config.yaml
train_examples: 15625
input: "log_mel"
spec_augment: false
num_classes: 2
norm: "batchnorm"
depths: [3, 3, 3]
kernel_size: 3
widths: [192, 384, 768]
loss: "binary_cross_entropy"
init: "xavier_uniform"
residual_init: "scaled_by_depth"
beta1: 0.8
batch_size: 128
weight_decay: 0.3
Rows from block 4 of a small sound classifier, named by matrix and row number. Rows with one number belong to one channel. Each number is 500 + 40 x the weight over its row's rms, rounded and kept within 0 to 999. All counts start at 0. Numbers have three digits each.
After each channel's rows are labels from the 100 clips, of 14976, where the channel reaches its highest value: "strongest on" is what is common among them; "band" is the frequency band that holds the peak. Only what is clearly more common there than usual is listed. The data: read English sentences (LibriTTS-R). In brackets: how many of the 100.
# convs1: 3x3 conv (model.blocks.4.convs.1.weight, 96x96x3x3, each kernel summed), inputs 0-95
# convs2: expand pointwise conv (model.blocks.4.convs.2.weight, 384x96x1x1, transposed), outputs 0-191

convs1.19:484502529530535474494462474549393495509506431489504527459538512473489419499479536496560414472514545522540499429479488562497570527430491527484476521507510488454474502566548582525563512493430498460526467488485510429537469433457522453499476483416485569566502471498479547498487536488468423456
convs2.19:514513438562469490521586507435500572505567492537584513554451488554587470476505536456459428548514524592461462533594489542531505537530496518457519539566503481519459462530558484497501535482464470543453520500476493506535499496488486528491558457486478528426510553529521493518513441545475487502536478523473456457488489505543565475529504504492438504521567494487513493413466571453570494490509487463464574419516457573526444538549529484551461506459423484498480480518452460553455530528507492486501471521487487446488456532469490522481469486470563480462519593516479497449501462558500454542
strongest on: voice: male (94)
band: 0 to 250 Hz (95)

convs1.12:540516554484465577490506529420534496450537526478588568468472467539516535577528516576489516459495577521443511566472549498471456505501460517513495525511490491505470489549461489456539478501520540545544497469520458495491464494398521568390477482511523445460494534541481482498532563551564509556
convs2.12:480495466483461495508435503479491420514531491468475462491510548436554507465536500444507541463539497477539529452418456497481562550468472519552518488414559509508509502466534449442502498510455481439496472441452497469430499476496514441468516525516500454428513468495444506414527480493564473482500462566451607499544594501444423494490595466543554593430464485482501505502474457466543499486503496517564447516479497468507504486456463475488499488513552559494537478478496488486542468555530513530481445534463505513552495567535491498498434447481491485415375475463465523480397489439534509563
strongest on: voice: female (94)
band: 2000 to 4000 Hz (72)

convs1.4:542505513480445483472575483411549508450523488462512516502475510521523532472522501479478486463491516502455563480502480454487473478534459490524487527464397484552511491475513482442520497540546467521505489506471394493386500567493508530492469456554532526470479491439488356575518473546495512424
convs2.4:517442534508459442498506525473511467533426568424527432491445543498519462480450557516607502494486460488527489439468482451469470398401510407518472557430475528512464480483450457540573459482517484497458476590563513487527506473529578584470563512539522511496548522470452507498517497454509436499510472416500441492493509471481506534589530494461498430515498440430528541577507457460495511449496531516537469487524547413593570531494447450581495419504561468562481507512496498502484509415411471525535505527510554540568491498506499552497512564508587522509489555553422549419530570452504532531
strongest on: voice: male (100)
band: 0 to 250 Hz (98)

convs1.69:517476501435416528491466474471478465447446430433505516479467428438485487451482552463490477417485508466444464452471485497454441485476476484471474465471458487464471446466515474516489486500479533482482500491409500483410507461455491492472462453411416478397449478486471522455470453490474483457
convs2.69:525487450505529522520588491473538523525455486537443475506492504460586509452553524491551516480543483475493533433483474443430507483491428481535514479460507462533514548484510474489522502592474492388525503500505472471480520461541547508452562482561498455508546455474522464399487519507503485580508414484556560563501433584480502442521516490523497556507563539524515489497504405475564518447508509451516494527442502431545512533570539485583519456545550517495514508481504513549511466473497473528529472566551626562491514509515460502568513482540528518559462440537493413531533521471530504570
strongest on: voice: male (90)
band: 0 to 250 Hz (97)

convs1.68:499487462451472521457484458491506489506456461440484444495534488496440480444486549467494434455515497496481477481476445435507455505465468434467508448458478522460489428461468483468424458528456546515512497428381457490438477456464407458499484484473455483423438462502460492433501432480483461485
convs2.68:537475519531473573474525504518537524515454494506525531534485513486560509517537486496473541439485509537504586466545462547507489510441476527440523513517447526460505539490549459498505507547483479484499499509552481474526457486511491485471509484479493550520510513511520404452545498502481533520491463518549465514485491592451515510447473480464506500463579474482505469539515490537523495475508522467482534507519465501539480518578554491562496539497533532503620482417480534628522494485492483473523456669554508531472441485454485476477482527515547556500568447482594436484459496537505472549
strongest on: voice: male (99)
band: 0 to 250 Hz (100)

convs1.38:556489534543463438437461470586498457503510488473513458555539548519448486538489527448510424485462585505544425510472438521465489525490466496545466494463513537523483486602541489554483496491534405522491449557514502467541469513495479509489481462491544575577481460523462523473480468445452427532
convs2.38:504497525432606496520486533439448524524564494486563476530463443535472481468392438454490421496486489461504558538446451530472466500452524554503493450539472589570491514547485449491499537484495499537458591544500533527481470512521473487471489477474444569588468467504485484542510502511438454519503488530517472502544538507578473492506512468497493517558502504503514447493528475465467510484494546478522504478500547517547491529493544491479539478404500555529491573573505492491451574530542517473474499486467430525480497518539495436549498528481506458567410468522468542496485504444575505495
strongest on: voice: female (85)
band: 0 to 250 Hz (85)

convs1.76:522503450450468564500553485432516567458469501498465548447484475493546524481539509520473483476488468503468574478516495445496494496562504465494510522442422420538458528472552510455509491586584540486534489522464390507468512533508548543490456491536527536469466522445509404587504505566507486488
convs2.76:550468536459493515468524494444522501498455594421523445446463595481565443497472521494553535457496458440489508449508518482526429413468511453501427493486486481451495429477492487528461479482470447501523495559557505503563498451531527489450618454514464477512574552477398454522471498504497490493538505476491445426543465535480506513609479478462520502483554508416448536531493505453506508489474508483551488487505537503583494510477481469538516454518525496544491536537481492527479480437477472513518508475522549507489552479506472553510489518521571496476521524579490522450537547515528518429
strongest on: voice: male (98)
band: 0 to 250 Hz (92)

convs1.64:496527453441481456440507467535566414510505547516491456471424539550507572432491471511531498465405478490520497524531522489442515522570451552530413511557511457542492527489559503509531448531557467546458529536561505475487522528485468509452456477480527508522555547491571566523462508495511418502
convs2.64:553523523484576506456543487567428430476509551479524517469471532419462530489462452581473557433433492491493483496517447519519509460456453497504406485518530517510507528474540480511456493468524494450491541496574462493500467519493519490502419489459463488495499527469510528428493517501470449540466463524456479406488457492498442524472453505536589494487455510489437473500501517518418484519509429494508484477471483498471474450465480437465559530506459546506511472510496468491522444482550487582475455492451434510509460412525513584583445526474482490514537494547480514488474439492474491451
strongest on: voice: female (91)
band: 1000 to 2000 Hz (68)

convs1.82:416521482479488432564506492539497522524535496524459478486490508530524448463402448439473522532536418482473474441491545507484459433488558545450529511579505516422550523430532530480522507518500454525574559552498532494457539461495515428468503512491461476464546522473507516554571453421488477494
convs2.82:473505531603483468520535512497451524509533478496464474500513481468465496529513498413489436545552501453444512427481526494491471514518526521422504472539489445551484459533435523489478496566543506548450441469483480531478506532496512492476519506472521536520459541558496438474448521484499509509488479575501513529432500466457454527465457534401494463475471539460466489498546478504467531452494530487495470517494561529467526475475513614428503505546483567477523469487526449536495473494586490506524523549445523469514485480450478527430497469566495477493508511464518455453492534446509479477
strongest on: voice: male (79)
band: 0 to 250 Hz (96)

convs1.37:495528463454522458443516504501510485487503570523510465467523494543440476452368474472501486518478485469485486539493527498562461481486472552417553562526493512454514432465495488453446484500511424577542504494468497451445532497449479527446544509601501486466500503500501483472572408485536447435
convs2.37:462507520553438451510468514495543557475535466513512519522491409471441503543453429525461429500512485472515489493590474487388554526491494550511535519453519508496537503552393526547453544502495500484482396449485485599400470533457467466512497474485475521523507538601508466509491458507538487511457489538512509495413474452469494491395487469457502433499484543528479493511594484521445538465506529552544472536507484531440519486510508549458459563482523516419527513495448485525561452521518520461487471525484488449585518511464491476495498503567453486559492531430506438468479476519566444471
strongest on: voice: male (96)
band: 0 to 250 Hz (94)

convs1.16:464533511498507464538522503516431514568570487593448509459466526485593437458490416523518535582485473524503485471538528474476465486428576461469452490519513511485535567496466474442520454486486494468482521504514493463489459549608509469574503497496491448597527527513468520557518519491564515502
convs2.16:525499520504501477507529503531524433454536476527496452509530453557498507517549482479530491485523507466536506532486570514491507476453506516527432473497492523458395504545474581599510524474499470525445518486450455408517496480469532565478549510480488601502484626481499520537487534512494453530539523503475544478531487414452473492477492492571502553557428455532468543484466441599478488509427531370512425449486449485459471485438589509482541479506508541484509524492501434492470502487544527513521463553495514409478597473566555514573526475454480528547550474546539489450487430530534489486
strongest on: voice: female (100)
band: 500 to 1000 Hz (66)

convs1.20:577480484520500472508480480484526451456456480428551578520472459492550497528507527513501466472498573519491517545537505585446525554536485580510468533505456517468472498602555506582524537519525458525457532597490494527512504452373536556470479481417485521463484497504500479474458503534504482490
convs2.20:474472523491535534466516437463484511522532494402455444553504504482538535421560491443526466508465475465550476465482399496523520500497446562458507481498576485511502550480581436465530485511514463416460567481488454554430462577456438447491487522396528453516503501475475524449503460495460432525519527567520593575513565516505465450516523436547572624454443535483534526469503453490495565498443423545535395481453522443457483471472526489523590477528461541488497462500521559498467457518525438559444487493417451503438504520515480534529505449548516513424431488491488513513437543457500510540
strongest on: voice: female (93)
band: 2000 to 4000 Hz (74)

convs1.23:489452501540537512459546539516520514445453458544484528501574453460447532469503491451503432471435484444500582468465443495542546576494451475516504493517437456593438437503561433536478463479484521473485574529492408536473503500519531505501522505482487488492572516521580432488455503498466464503
convs2.23:493482445500515541447538524520493509499477551423512519446501538423523489505509530446534503468479532478487496475537453462519427567508519429514431488541398518513474514475485483543477487493504477495471532535503470462597435465565499514517543467525505455493522503449416462471476448436440459510455425480498471503565522602472477532565484475491488525542589513476456519550481499405440557476501471463518543489458484521509532522551474508518452518462506485491457550542506498554418444516457477470620471446575535489485514508540486517506481477429583473517514493554471518440502543503542459444
strongest on: voice: male (98)
band: 0 to 250 Hz (99)

convs1.67:444491449508548484551533446503479487519511506417474563511538442521526439535491454430475497573549463481480544472448500464457491499487519544525538435520535541401517504466484488501524491542464473475524518502462551497499522452436542427489468513438484469401491487472522520558491420499433593483
convs2.67:505475521564512476530604431540583561532505517508483479503538483491513512492616533476454469587510461479491481442502482518499513506521479465458530489532495395600442484498536471547530526592530472487555477504463516514527570528506446508459569528473523500500514492467432476546570576480484498553440536555471491531434473554458494511528440573428506522438550545519559488531516541558501520448489439517472574505504560485485540471526488515470525506520434527447437400551479528536510535488583483465548564468528529501470489549490486513528450539575521466500483529526520492514508504472475463549
strongest on: voice: male (94)
band: 0 to 250 Hz (91)

convs1.31:482467528558498487495411496522472457464512507490573530486451467441524463499453457511498427462425544501503511514459490564488517502415504603416461586478496510544474548558535514502582508396442498505471454514507512453503479490473492501464526519469518489511475457544447528502449502497530422467
convs2.31:613518463479505635489474446456512477534523470489462539548509481485588590501491489542469499472442499524497493486487521570543578500443484565608517535487512460445524484461562488477490476435538499481480391477514490492558401501470506444470500499524477459491493515470478515455486506482507544526556468539605486547499492535512491534468481482449500458455531475575482565486477496495544504523520495520539499515530433529450417460508488457513470537479470542505512516494454562555487459524514494473476436500440442508493495532491487515487550506437512513529468433464516434459491467462446540517
strongest on: voice: female (100)
band: 0 to 250 Hz (99)

convs1.36:538430397472552495482420425579451507504481503480454475409518513493476516442541490516504529532504450524502478457480520506492561559555492466546535531506500392534420471465532459575474536462524544551501472590467511461482515528525462551497457503549443510495498442488519518501519466491491492485
convs2.36:531471528483488437484502445530509487473487524465470563472481512524467601441527516496515533514470488497397507545399493462451467582511432491531454545448450464469467596575542513492513494479515533465416514572535453494538499475543547510465537509515432513530545509522488519532490480507500544538503550485511506519483477527467487523496481512541512531543498431536450558452571510503541531492584448429552503589480414433527528453534456511524512434513556521484527524487551519500499485533492485476465490476539510480499459500527563457474548498543495553504525448461482481545499619452489558461
strongest on: voice: female (85)
band: 250 to 500 Hz (73)