config.yaml
norm: "batchnorm"
init: "xavier_uniform"
final_lr_fraction: 0.01
Rows from block 3 of a small sound classifier, named by matrix and row number. Rows with one number belong to one channel. Each number is 500 + 25 x the weight over its row's rms, rounded and kept within 0 to 999. All counts start at 0. Numbers have three digits each. After the name is the row's rms in percent of the matrix's.
After each channel's rows are labels from the 100 clips, of 14976, where the channel reaches its highest value: "band" is the frequency band that holds the peak. Only what is clearly more common there than usual is listed. The data: read English sentences (LibriTTS-R).
# convs1: 3x3 conv, stride 2 (model.blocks.3.convs.1.weight, 96x96x3x3, each kernel summed), inputs 0-95
# convs2: expand pointwise conv (model.blocks.3.convs.2.weight, 384x96x1x1, transposed), outputs 0-127

convs1.95 086:492487484509504470472466515490486533488514478520506503510472470516496460480497495458502519508483491474478530468477515472494499453480507551508541435487487525532490491464475493456498490522451541466488491491487480496487449508491478438522514496511473455504468504490519496483486490466489441475
convs2.95 093:490490478496487528487497524515529485491509508496475522491500475465512466537510519542548587531535508481567506474469474512514556464527476494522534478538533480497510482490514485468498504506479530451509474485482468516523509457461532480482533490484525490459475523511490489481488531509569445474501482517524517467466495494496526488479500536497518492477460501588509518542537488507497506474487
band: 500 to 1000 Hz

convs1.28 124:520518481500496506531515517470517515492499484481498513519523458538526526482465507461480508475559509481502522507480489492506470514527496485537527464463470484511504507522542538497522497548493491490478507549475500517513533497523450475511508506496492456553473482499560471497509507469471435510
convs2.28 094:473445476493456493481511510472498498491452471479485490478472480502516494510498499457501484488513514474512501488465472512453518486451529498477464512479498483487490463460479487464462518485480459494506476523479483485462515480481490488439511442515463484468537522487497484493513456540498455481490509474526505500492497482483512478463473502475489476489475499510509507489464525473523493486518
band: 500 to 1000 Hz

convs1.41 098:507488480506529521499505457534498509490518476484528470511472508542509500508505538475530525487526498462458555538501485494502541494504532465522510481509522496469519553515517513487535542517481490474514538501534521511487507556477515504484553516514548499519449546545505494500520492516487504528
convs2.41 100:488497471495505481516496472497482501499496464499480501534519540542480472495497467506520496518489523452494518471478513516513524476461492521465505486486506517447492504522476535469494511491467456504539455494546483476474479484459544471496459523515499491491480456480502546457454507525498511443512481525515532509486515511494530504505517463531502519482482489498491512481473516542485525545476
band: 1000 to 2000 Hz

convs1.51 129:503505487529541503448520495462501481496470503492534506514468522503477546484526512485514529502529500500546493477475512461507495488488504513468514499501520510503497473503488503471507499521500506506476481407540494473488465538514531493502525513490470480438478506520418462478490485507478476503
convs2.51 091:502511460504445484552480461522503480484457490484474474513525505497469479496495501495535517535497542500537532514497485488501525486483479445505484524495568476474524494485511506495502512488510475450510466485530484535496517524490486493539497561465514472459480522476530503491488463479498493461485492462480521480525537533441505535469478503497494535502463493497470525529516517510505519513469
band: 1000 to 2000 Hz

convs1.32 130:476485487547542523491510496486477470478483514495543500510487527527484541474514511458488526505525466471510513481462496434517527482470513514458534481430527491483491480479523489483491495532470487474496490478527495476496488552507535492478539501476506480506452519502487494490509480535452475489
convs2.32 089:487518493495462473599478451543473502466498514524473477543571515495487482521475494509495484497517547517503500517524454483510521473513495485486482522498535522445486486516484556493536492471498484498535480496520473544522522496505475508512508565471506489455480530470503509456486483500502459476482546499480521460494520543445497498482536506515468516506473442468519526500500488500529509494428
band: 1000 to 2000 Hz

convs1.74 098:528518533510532463441506472486501505509495522484520531538486521518480449503513480506540502486509486510498474513530509519536543532535512490464464462462533496467493472468488490499509501516491482539524522457542529473525495520515485510489513538455479518488484543556484508496511474518481497531
convs2.74 104:535532497567499523496475467540472510514481502473511463491523463487508515520498540501498511509508495553499503516498542497498510471566548489527512538494480480520533502547482494487487484501514520534552535479494525532517511486499503501495477510498480518469526523490545512499587482503507544512489495488502459517472495496515498539511457512465499464555496523477470517493522498524507531502496
band: 1000 to 2000 Hz; 500 to 1000 Hz

convs1.72 116:499483475485537556529515514483467504499499456489514484513484479463501547509499515471526529478517499478522493509486519451508498495481497538507559462495456529521491488530460497470494484526457518480459496485497462522471499500497498482511515505528500465506459517460467431513483519480484474468
convs2.72 098:469544537481443475553522492514508469542490526504482488524512515473466531488514481498500497507519499482502490493534483512462506489515455507553488485498558482483505500469479517518519481487521514475457482463523461529528481498525499501540488523480522463464517492509486476473484479504521481533484512507498552479523530527474510504491547479510486487475531473512482534509490470501457545497454
band: 2000 to 4000 Hz

convs1.85 094:495469473527535521495470546518472475533522531477538523512491515531534480521490528545469503500478483457469540538495520521488463472502479495536496510507505476471528563517495511502530504518500487468472555511494505516472484490494505504524523468535496527492496488468508469482551509474485476542
convs2.85 103:501503484501528496485476470479522536466488489526501534540530533505501513545471483509474476489469477483532520507526498516595487526509463477477464499539476506494508512484492491509471490472484514511454492501513490481513482518492503476493496481473473499474441468496492534511484525498490555492478498508513499509520537491511519470581515499519504501483505483484480500523487554526500532564526
band: 0 to 250 Hz; 250 to 500 Hz

convs1.63 117:513470457541491551498488441516494494483472514483533498512498480528523511475513502458481520504517508490480538503463478499522503452476499517486523481455499505480530525529536520478529554521481481471500505502457502532496479539464520479457554484467523499512457496508513483521525483503468503525
convs2.63 099:489550510484508469511517505515443514514504480509490515568526532528510441511469468527492468479514465515517478469561513504497549534542490509496524502496556529475481464528459569476504508519488536497523477525509487510476505471528543491509491541494493488469457509520493510471488506537555524474494508500474545500487511514505517469485577519558509488480507476511541515496499498507492522551512
band: 1000 to 2000 Hz

convs1.29 111:474479461524522506536494485506461457532499506459551472490478512498488536494511530506511508487491440464502516507467510467504517462469505521495505481456483491507486521485478463496466495519473460481459503492491519479455493495487498475522519502517500498464462528492440445489499457494455481507
convs2.29 090:478546509499470459552475430522504473516516519495485495548560493516440513508520492489476528522467521461528477526489482492522504501463488514479518469506516508466516512481521490477484447506495479481486456496516520502555478482505474475529464512482508473491449492483513494474481512499495505484475497501528548499509542545457497515509510472497473525499482461486499523480490508489494543508457
band: 2000 to 4000 Hz

convs1.20 091:480468488506519532442453497505520449468547508476517522488455515557542473492498567505473475536490516519472503510466508506527481495476483512466492479489502512495504513503526521485535514479460470509501542472474530530532478518487537484504551515485527517486481510497501493506533482517494508514
convs2.20 099:539500477522511476487527487502501526484517499543498515494506504491524495491482484501499506507514472480532561466508524522521497513517464496487524455536525449481486527510510490492471531485483497497526514481500464511473507472505529527473473481494487538487475481517514519515518565531531533490516507487483518534493477508532485475499535526524544469523498501489512509466512537553479544518531
band: 500 to 1000 Hz; 250 to 500 Hz

convs1.4 084:448490475501542514488484462484485537495496493538478467512482496481460495476489475509484494542521464428497465537538487485499520512511509488529485496546519505486505457489455501498500496503511562474525530474515477486511488508486472513486492482503479508463552504501470497468501543480550522514
convs2.4 112:479464473474503500495553507470497443505494549459522519466465513508548527507560524543537512518511440475499507486467501495468532508485465476464504464475482491495524485508500481521529539493517489487471463553529454456522513443510550475463482503529595539485506519480453506567516515462495481558501481504492497496464494480485513508511472488488510513517504474512512498514482476500474493534523
band: 500 to 1000 Hz

convs1.42 095:479478504530533488468484475524480464500503506483537472496507495477489491507488522544431480506457465511453525541538510477539537462498485467544474528508510490526520537494471511487495493550496483479487486489478512474472504487469468468552533483531500493490512534467499499489504519507516499537
convs2.42 098:496473508503483498523479482488529454529491466469525584468499512487518535521499515534473484500524461511479537456487487508497551527479474502504496481512499487479468532449514488492505555475505506485502472519526476535508512459509494465452515515540508499498497514513478533505493503484480517509520487500482464476445466484519498475479477484476570529497480463511504485469489494540505544512538
band: 0 to 250 Hz

convs1.70 079:505475492528492473503474476480512503514505480477508524476458451495494501469491546482512504519471476479460478483492499486541517471491480571459513467434499550524481444481471505484498512542479523464523472482465498517475473505457487478489510493479491506467484495513476507513504469463494506513
convs2.70 099:550497525527494485526510500507515524486539511496527490511569509501539501484519487537519517524510484504534511494514476526496509471549501497531508456547487474520525479477499532469458493534494527477524522466494521476537488481481543460488491470517525501503487500558544514492510526536563499529527477517480529496444474493488473472517503530487473511507498475546529473478515437478452498502486
band: 500 to 1000 Hz

convs1.86 098:502527499515504453524536541467476501545505458472487498501435474471479538485483500510555515469517458450544515508472506510496514513471530518493494521503488501516504477495488499521483466517503504496498514484543475507518518480534461496499476531513500492454477505512445469489484482482503439488
convs2.86 101:495513420461458471496512502530495531505534521455542484494521486500521517502509501483497468487492491503516475495499482467496504499469484504504495473455461492505569499479480462491493545508489474493483489567472521489500485490510466481534458477489518484450486477418476533465525465513489486517485495507508493476459529543481460513530470478477469476480513484530484510464490513476495499480455
band: 0 to 250 Hz

convs1.2 132:495481537505484481480480502521532484478506514496460484511492536532536484501500522500490492496499492499487525501534479467507538541511529451461474559522528518463523491480522496497532523470541501512557506496489509490534490507478485512497464484475524498500510496524526597527480479542504520488
convs2.2 099:486439495466509513523495474501485514466508497479475462500502505510484524525500477489495513478469488509487532537474507534500515492491516512513482433497460536487477471543489536486543506488511470528518488502504492459500523505511507474498482488514508554502491518468454513486463462463515517504569520494525524509464474489492473493499493524517497493481450481472501561480465491520505525510491
band: 500 to 1000 Hz; 1000 to 2000 Hz

convs1.27 090:510508490508426461491505469533477504485502463464505514523497497552502453488501494482517488534491525508496533516516500545485526490473493495534477508520517504517534544520550552501534560533535464483479486520493517469508482478468473478490499522516480505519467494528487467520489479470518472502
convs2.27 105:503429519459522533463518525498480477488492476544496509515511535518513448565513499498499523490518510507507503504505531515486494511499520485459475529525518541505490501438467551492518476540444478509500504467491521471514470481488501522471512448499468487513515509505500482473509524520544508430500486470499499497494502483536530495518508463469478486516530513495535487501494520495470480522521
band: 0 to 250 Hz

convs1.52 118:509486470522523564455479511482499486475495496511477534482450504527521526485512510482452522505525499505464503490484491478525492466483488506492553474481504495497490502486506476495502519499462492441483509433464494515507501494520508439488517502465524483476453475450456484502533521505481467489
convs2.52 091:488521514511505466522510468462494520517475508503503479544505512476497510476524516470476461489507532510518508515531476499507509499526532487518532483511503495455484455525484501514518507514499544547536484497505503498507473465526527510514524479491496516461520548535493525464477493509530502457506565476496547468489502536493493492478554480565493457452476452493540540479522491442523545524476
band: 1000 to 2000 Hz

convs1.15 096:463498488501527523484498509491471531489501457513480516502443496506477543511471524480532505516548483458502495473484481479497496525475479494500530504510508492503493482499508487513464473480502520486500526433535460489513523486552497498489464510504492476463472459490440506493492554510506437456
convs2.15 093:487526482482451491505544501506465526509485566513509487501509511490525511511479497467507487514487513505520459453521506488499510478470480480496473455487453493464536476504443487507533496492461462505479499532519483497558458494526506483511479483496523496449503522471474484480484476492499505496472525486472467440480550543463482484490499491489459504461485465499486520511517515470518505493425
band: 500 to 1000 Hz

convs1.75 109:516482504513513456534532510498511489528514499462495482515429519471475511476510573513546502501487474505504481502463523498528531487477500490465464486471493496489490500506446488483500501519513478525500535506493523500502521474458457462519496474460516520468488509496436489537508459481471483519
convs2.75 104:509538502524537459491481490516476494486529521495487518522526497472465537470521471510487476496523468479454492497496469453522464522500476504491514491532527516520538540503491502442479490518490487489487500526542501493500464482530489495538466532518527481491449523465488527502500517500482520537527489512509503484506489505501492497495495453517476545501524506498495493468482515509457532514459
band: 2000 to 4000 Hz

convs1.78 098:510518519471499494499490468523496523505519526488467533536517511562525474518519498504540516483528489489497506517520490511484529537524547475478461534500517523437514467481535490511544542491503520520548556523541527496522491497525481518515502527461513504529494521541532535500522478487497495518
convs2.78 106:527476477472498520490460473515487479470484489446513447489483538514491481462457503469477501471458508502471502503462507505467490464505545491513507491452461524488507468533469483465488490491476479524530524501477540514484519473463492475465451474534497491485502505473479507485491476471477522449500511498510481540478511492534501516493483498496505483521450488510500513478490488497519496465468
band: 1000 to 2000 Hz

convs1.89 105:498505485559540479478492531512519493522504531488544527466489548470450524487537570516514467522473462480501488520516514468576497481493492502492491473461522499506521492476494486482452481495490462485519537482512530479496497516527532489534496485485506504477526477521478489486474500513491523519
convs2.89 106:594505515555509479537467472476550505451508502522482536505510503503491477496485462487509537549495444483517505481505466486553444513494520495484502501499515493491524554458523516456491540460481514470532478457509493497547512523510481483500471506460481487502443500503535482488513499514478464510471477492467493466499499495494461506507509480477466565493469483472498495450467484479450543485494
band: 1000 to 2000 Hz

convs1.16 102:501514470449510510465481518501521448471504476538511514529491547540513531471539506473453521486500515494501490504436531469525498510480493494455507544473528465492474487508509511500522492499475500497496506488515495493509510494500537512479514526434532493532428528497523482492525480515470506489
convs2.16 097:521499486527463474518499480537494490489474508541480472518502475544470515513525504479518500531504522499496459522495478482503522538497475512489496561442493480493491476512451522479520477486497468460517450499484460527505510522486481566497525566466507485508497509497531510478461446508477466491493471490515520512530531507494530528472507511529526537521529489500493530514517548493530489505517
band: 1000 to 2000 Hz; 500 to 1000 Hz

convs1.33 083:513495481491498514500534499502515484452534506517427565481477493525486515494476471495482460481502487512518456482519482525528475486515498508505531476469485503511505470482498482533451480508455497479507519482511486517512565458549510469442480507472495482513522459483511521512526485526490494477
convs2.33 100:533491431505472507495494486474482543510497524476504480502518483548496490469532505478492522513514482538486499503482512484456488472436495492503506524426454526417546449507463453495520528480472455526543508496491506495507503475477478516492510485501489524460533505471540505509489494513485485471495547517500482486519511528501519473515494495509464499537462497520542493461492507485543500485495
band: 500 to 1000 Hz

convs1.31 132:505516492514545533438506529477505493512487522500525510501434530464490529481521538502494517504516499491511491491518514457535512522486503511473531471494512505499496472481476458482489483483485512489496503409528511480500469499522541481516507489491489470447488508492426469472494495528503482483
convs2.31 101:510526491516509485510530472515530511503447473480490499499484517444499512506500520492533499549495473490529502442506474471512491513523514425504492541527513517517489555518517517520547519492505481502510538492511488527487538549532489508532488518503517491493490523497464507501496499522489486505495529444462493471522499495469468554462492500493477548479501515510474538495519472491504558477485
band: 1000 to 2000 Hz

convs1.76 101:471494484507539515397525478498505479485515525503519476514524519514514505483505494497470506516529501478523477516484529495491489486523524447532479523512509501502513482495482527510472519512516516426495524421537491511487487540481517508546546482481496495467524512482481502468506511500500513523
convs2.76 103:489512478522499505502482486480521457475482512470506521489486552494468473484517493487522508538513495526525531478498479523499533484468506492461506523481520525472497497503481500497460520462519490467539433522525478487496517532496480448502457514501520500500503496487510516547504518498485486477530457489491485475504521508487482518458465501498523559484494517536485498495498490565489496542511
band: 250 to 500 Hz; 0 to 250 Hz

convs1.81 123:485485487479512553449476498510508486450510497520456553467476524525514508509478481476442481504533492493470494476529476511508497494514485483499565495484521501476499501467517483520497475486493510475518498438496461509515536492542509506453473509482513492488508478480478527539533536537502498460
convs2.81 096:486490509471479510502539528477476564508489495521512480505480462511493504470529528465466493492505507512449492500504477479492511502454471496476528502491485510464485449539521465530556497502485492492486502506473457504512482484485490537471513484447479529502536560506488507493439500500487487494496561484512512500532502507466527506483497480530499482511453483468530539502505519457548515507478
band: 500 to 1000 Hz

convs1.49 091:504504479500486498504505496485499478545499495490489531496417510467482464534513525494515482483478519514504469486505523489544472498490477530497523442472488531511504454500425456481514476503490488483478501475522514518506501495516526468509469542501459507453495468532444461501494483480488491498
convs2.49 090:512482504521535521516510510483505504460506537522478476506511534457512481510448481481515550537467523470544503500509521527522480497515463506489545472549485501531528517485563521498478450494483564486489503464498495440518491520489532475519510509485505503497463504521492508455465499514551519509525512509514504512520508479557508486504512491462466501497455490515509514509534485500451493506494
band: 0 to 250 Hz

convs1.87 098:501503519468471559492518470516518488496509480444437491514493460505527501523505523489526477476529505514505501530481465515482477528474506470518505504503464512456504503563508507524536532493506488510524512495476500564493531480477499484475507482518533502482466451508459464542520513469527502491
convs2.87 096:497504513471559490501546517460529479514475507525471483508481565513540500477467508463448468456483515486474532516510567532505490449509549509503470494496505535532485486520502529511549462485471505599519533496516527495491527566485529513471537508519500531564524526503440484538492520535518526505538561519496490515500520483531487496509506474493512484522515504521496491462503526547513490535504
band: 500 to 1000 Hz

convs1.48 082:511512514496480497479518507554503487480528483432508475508473483476518439532484512491470486437492511526456500514511506523517508505530484453518472468480472502455487546475449490496554501532460447516506526492508501511496494467493471490506515481500503483470519516507481510534520491497498530518
convs2.48 089:490531527498483511473491531501478486541483475478521520498466493542460504501501518508498468508523483476473490452530472471467503512522507483493521490495532504512497532503490481493515493516539504502492519538525512548469466493506498479491508478489485458507533448515517490461474487465491495518513479472532475513503458439528529457510538473539543515492541526485484524483499492472513506531516
band: 0 to 250 Hz

convs1.77 097:526516503512513529539533529495526498517521515470503492504465555483520532493554586526522488505487494528499490513507516499548514494484477474481506476495509509465504508487427492492510480503511486524495510537494539523463539478481487472511505486471559536497505517493473488531518495510492544507
convs2.77 103:482519479491503495477471474518476483482519519487484502490504516521480527469507472510499492515537479471476469494470500495502475506510468511472510469475512533491490541526517496443511509481525507482522487494544508522511509503529481539500481514506530483488454473505498507508497505466478500568524538509529495482509481495472458490490516452515491569508466495487478499469442516504468556510486
band: 2000 to 4000 Hz

convs1.17 123:463447498538530524515460444511487491483458504509533465509495529487497526478507498470486537511489474498498484490460475474498524501478515533465516505451520493433496457506478511488490519507473514510504490489491497476485493560493545517443509484462494489485455512516476518513504514542478520495
convs2.17 094:516508507520444477590521438529457503473528529510523499507536533504491502497510479529526511520502518499490476509520462485485502511500464512507479491464504514464492503519487531485523454490525457463491490488523463513519504506509505475505475544490549490487503529460520521467482477486483470526500510511481531509518527521505472514467515524511490515521505473488483509515504481524499489503502
band: 1000 to 2000 Hz

convs1.88 111:470492519498477510442449480519518490474485495525455525498459517500521450495494504508462498535480467481463486491547494516490527526491493474484490518498517504478548477479481500500523498476506517505537520441487496489518491486491494490440477504475500519444539497517465556517517506500533539505
convs2.88 101:475479506487492520498559481510525527502478523518534529492482496500485543480523525538515504484464477501497495518484514506530533498542490506538512464541464486519468504553483514528539524503534527506550472484521456522526502450557519547478530481508521563504535563545492529532486530469521525537536531486508519518520495509471522487487490525478511469511474474518514534493514509501523506538511
band: 500 to 1000 Hz

convs1.35 082:457474510474498529559504493499469536472494503482468493484477479470514440550504490485539502476493480507457469468521482526481502502475479506480497466500484490482506466499444466484490524485487516491472533513504537553498480464501509475506492474518492515509530475448489487490523525444508510468
convs2.35 096:504512568514505522510483494478534481520495506470487484528506518446492532470486504515459494477475519467499488501495463504498474498517508520522524475501483491472460463476462482491470441475505504518442538460501498491483440468470497454483494498504489508480516479452488464473482473430520489491501503506570491446473527488501480486465564522527525476479507484529480503502531469501486481493476
band: 250 to 500 Hz; 0 to 250 Hz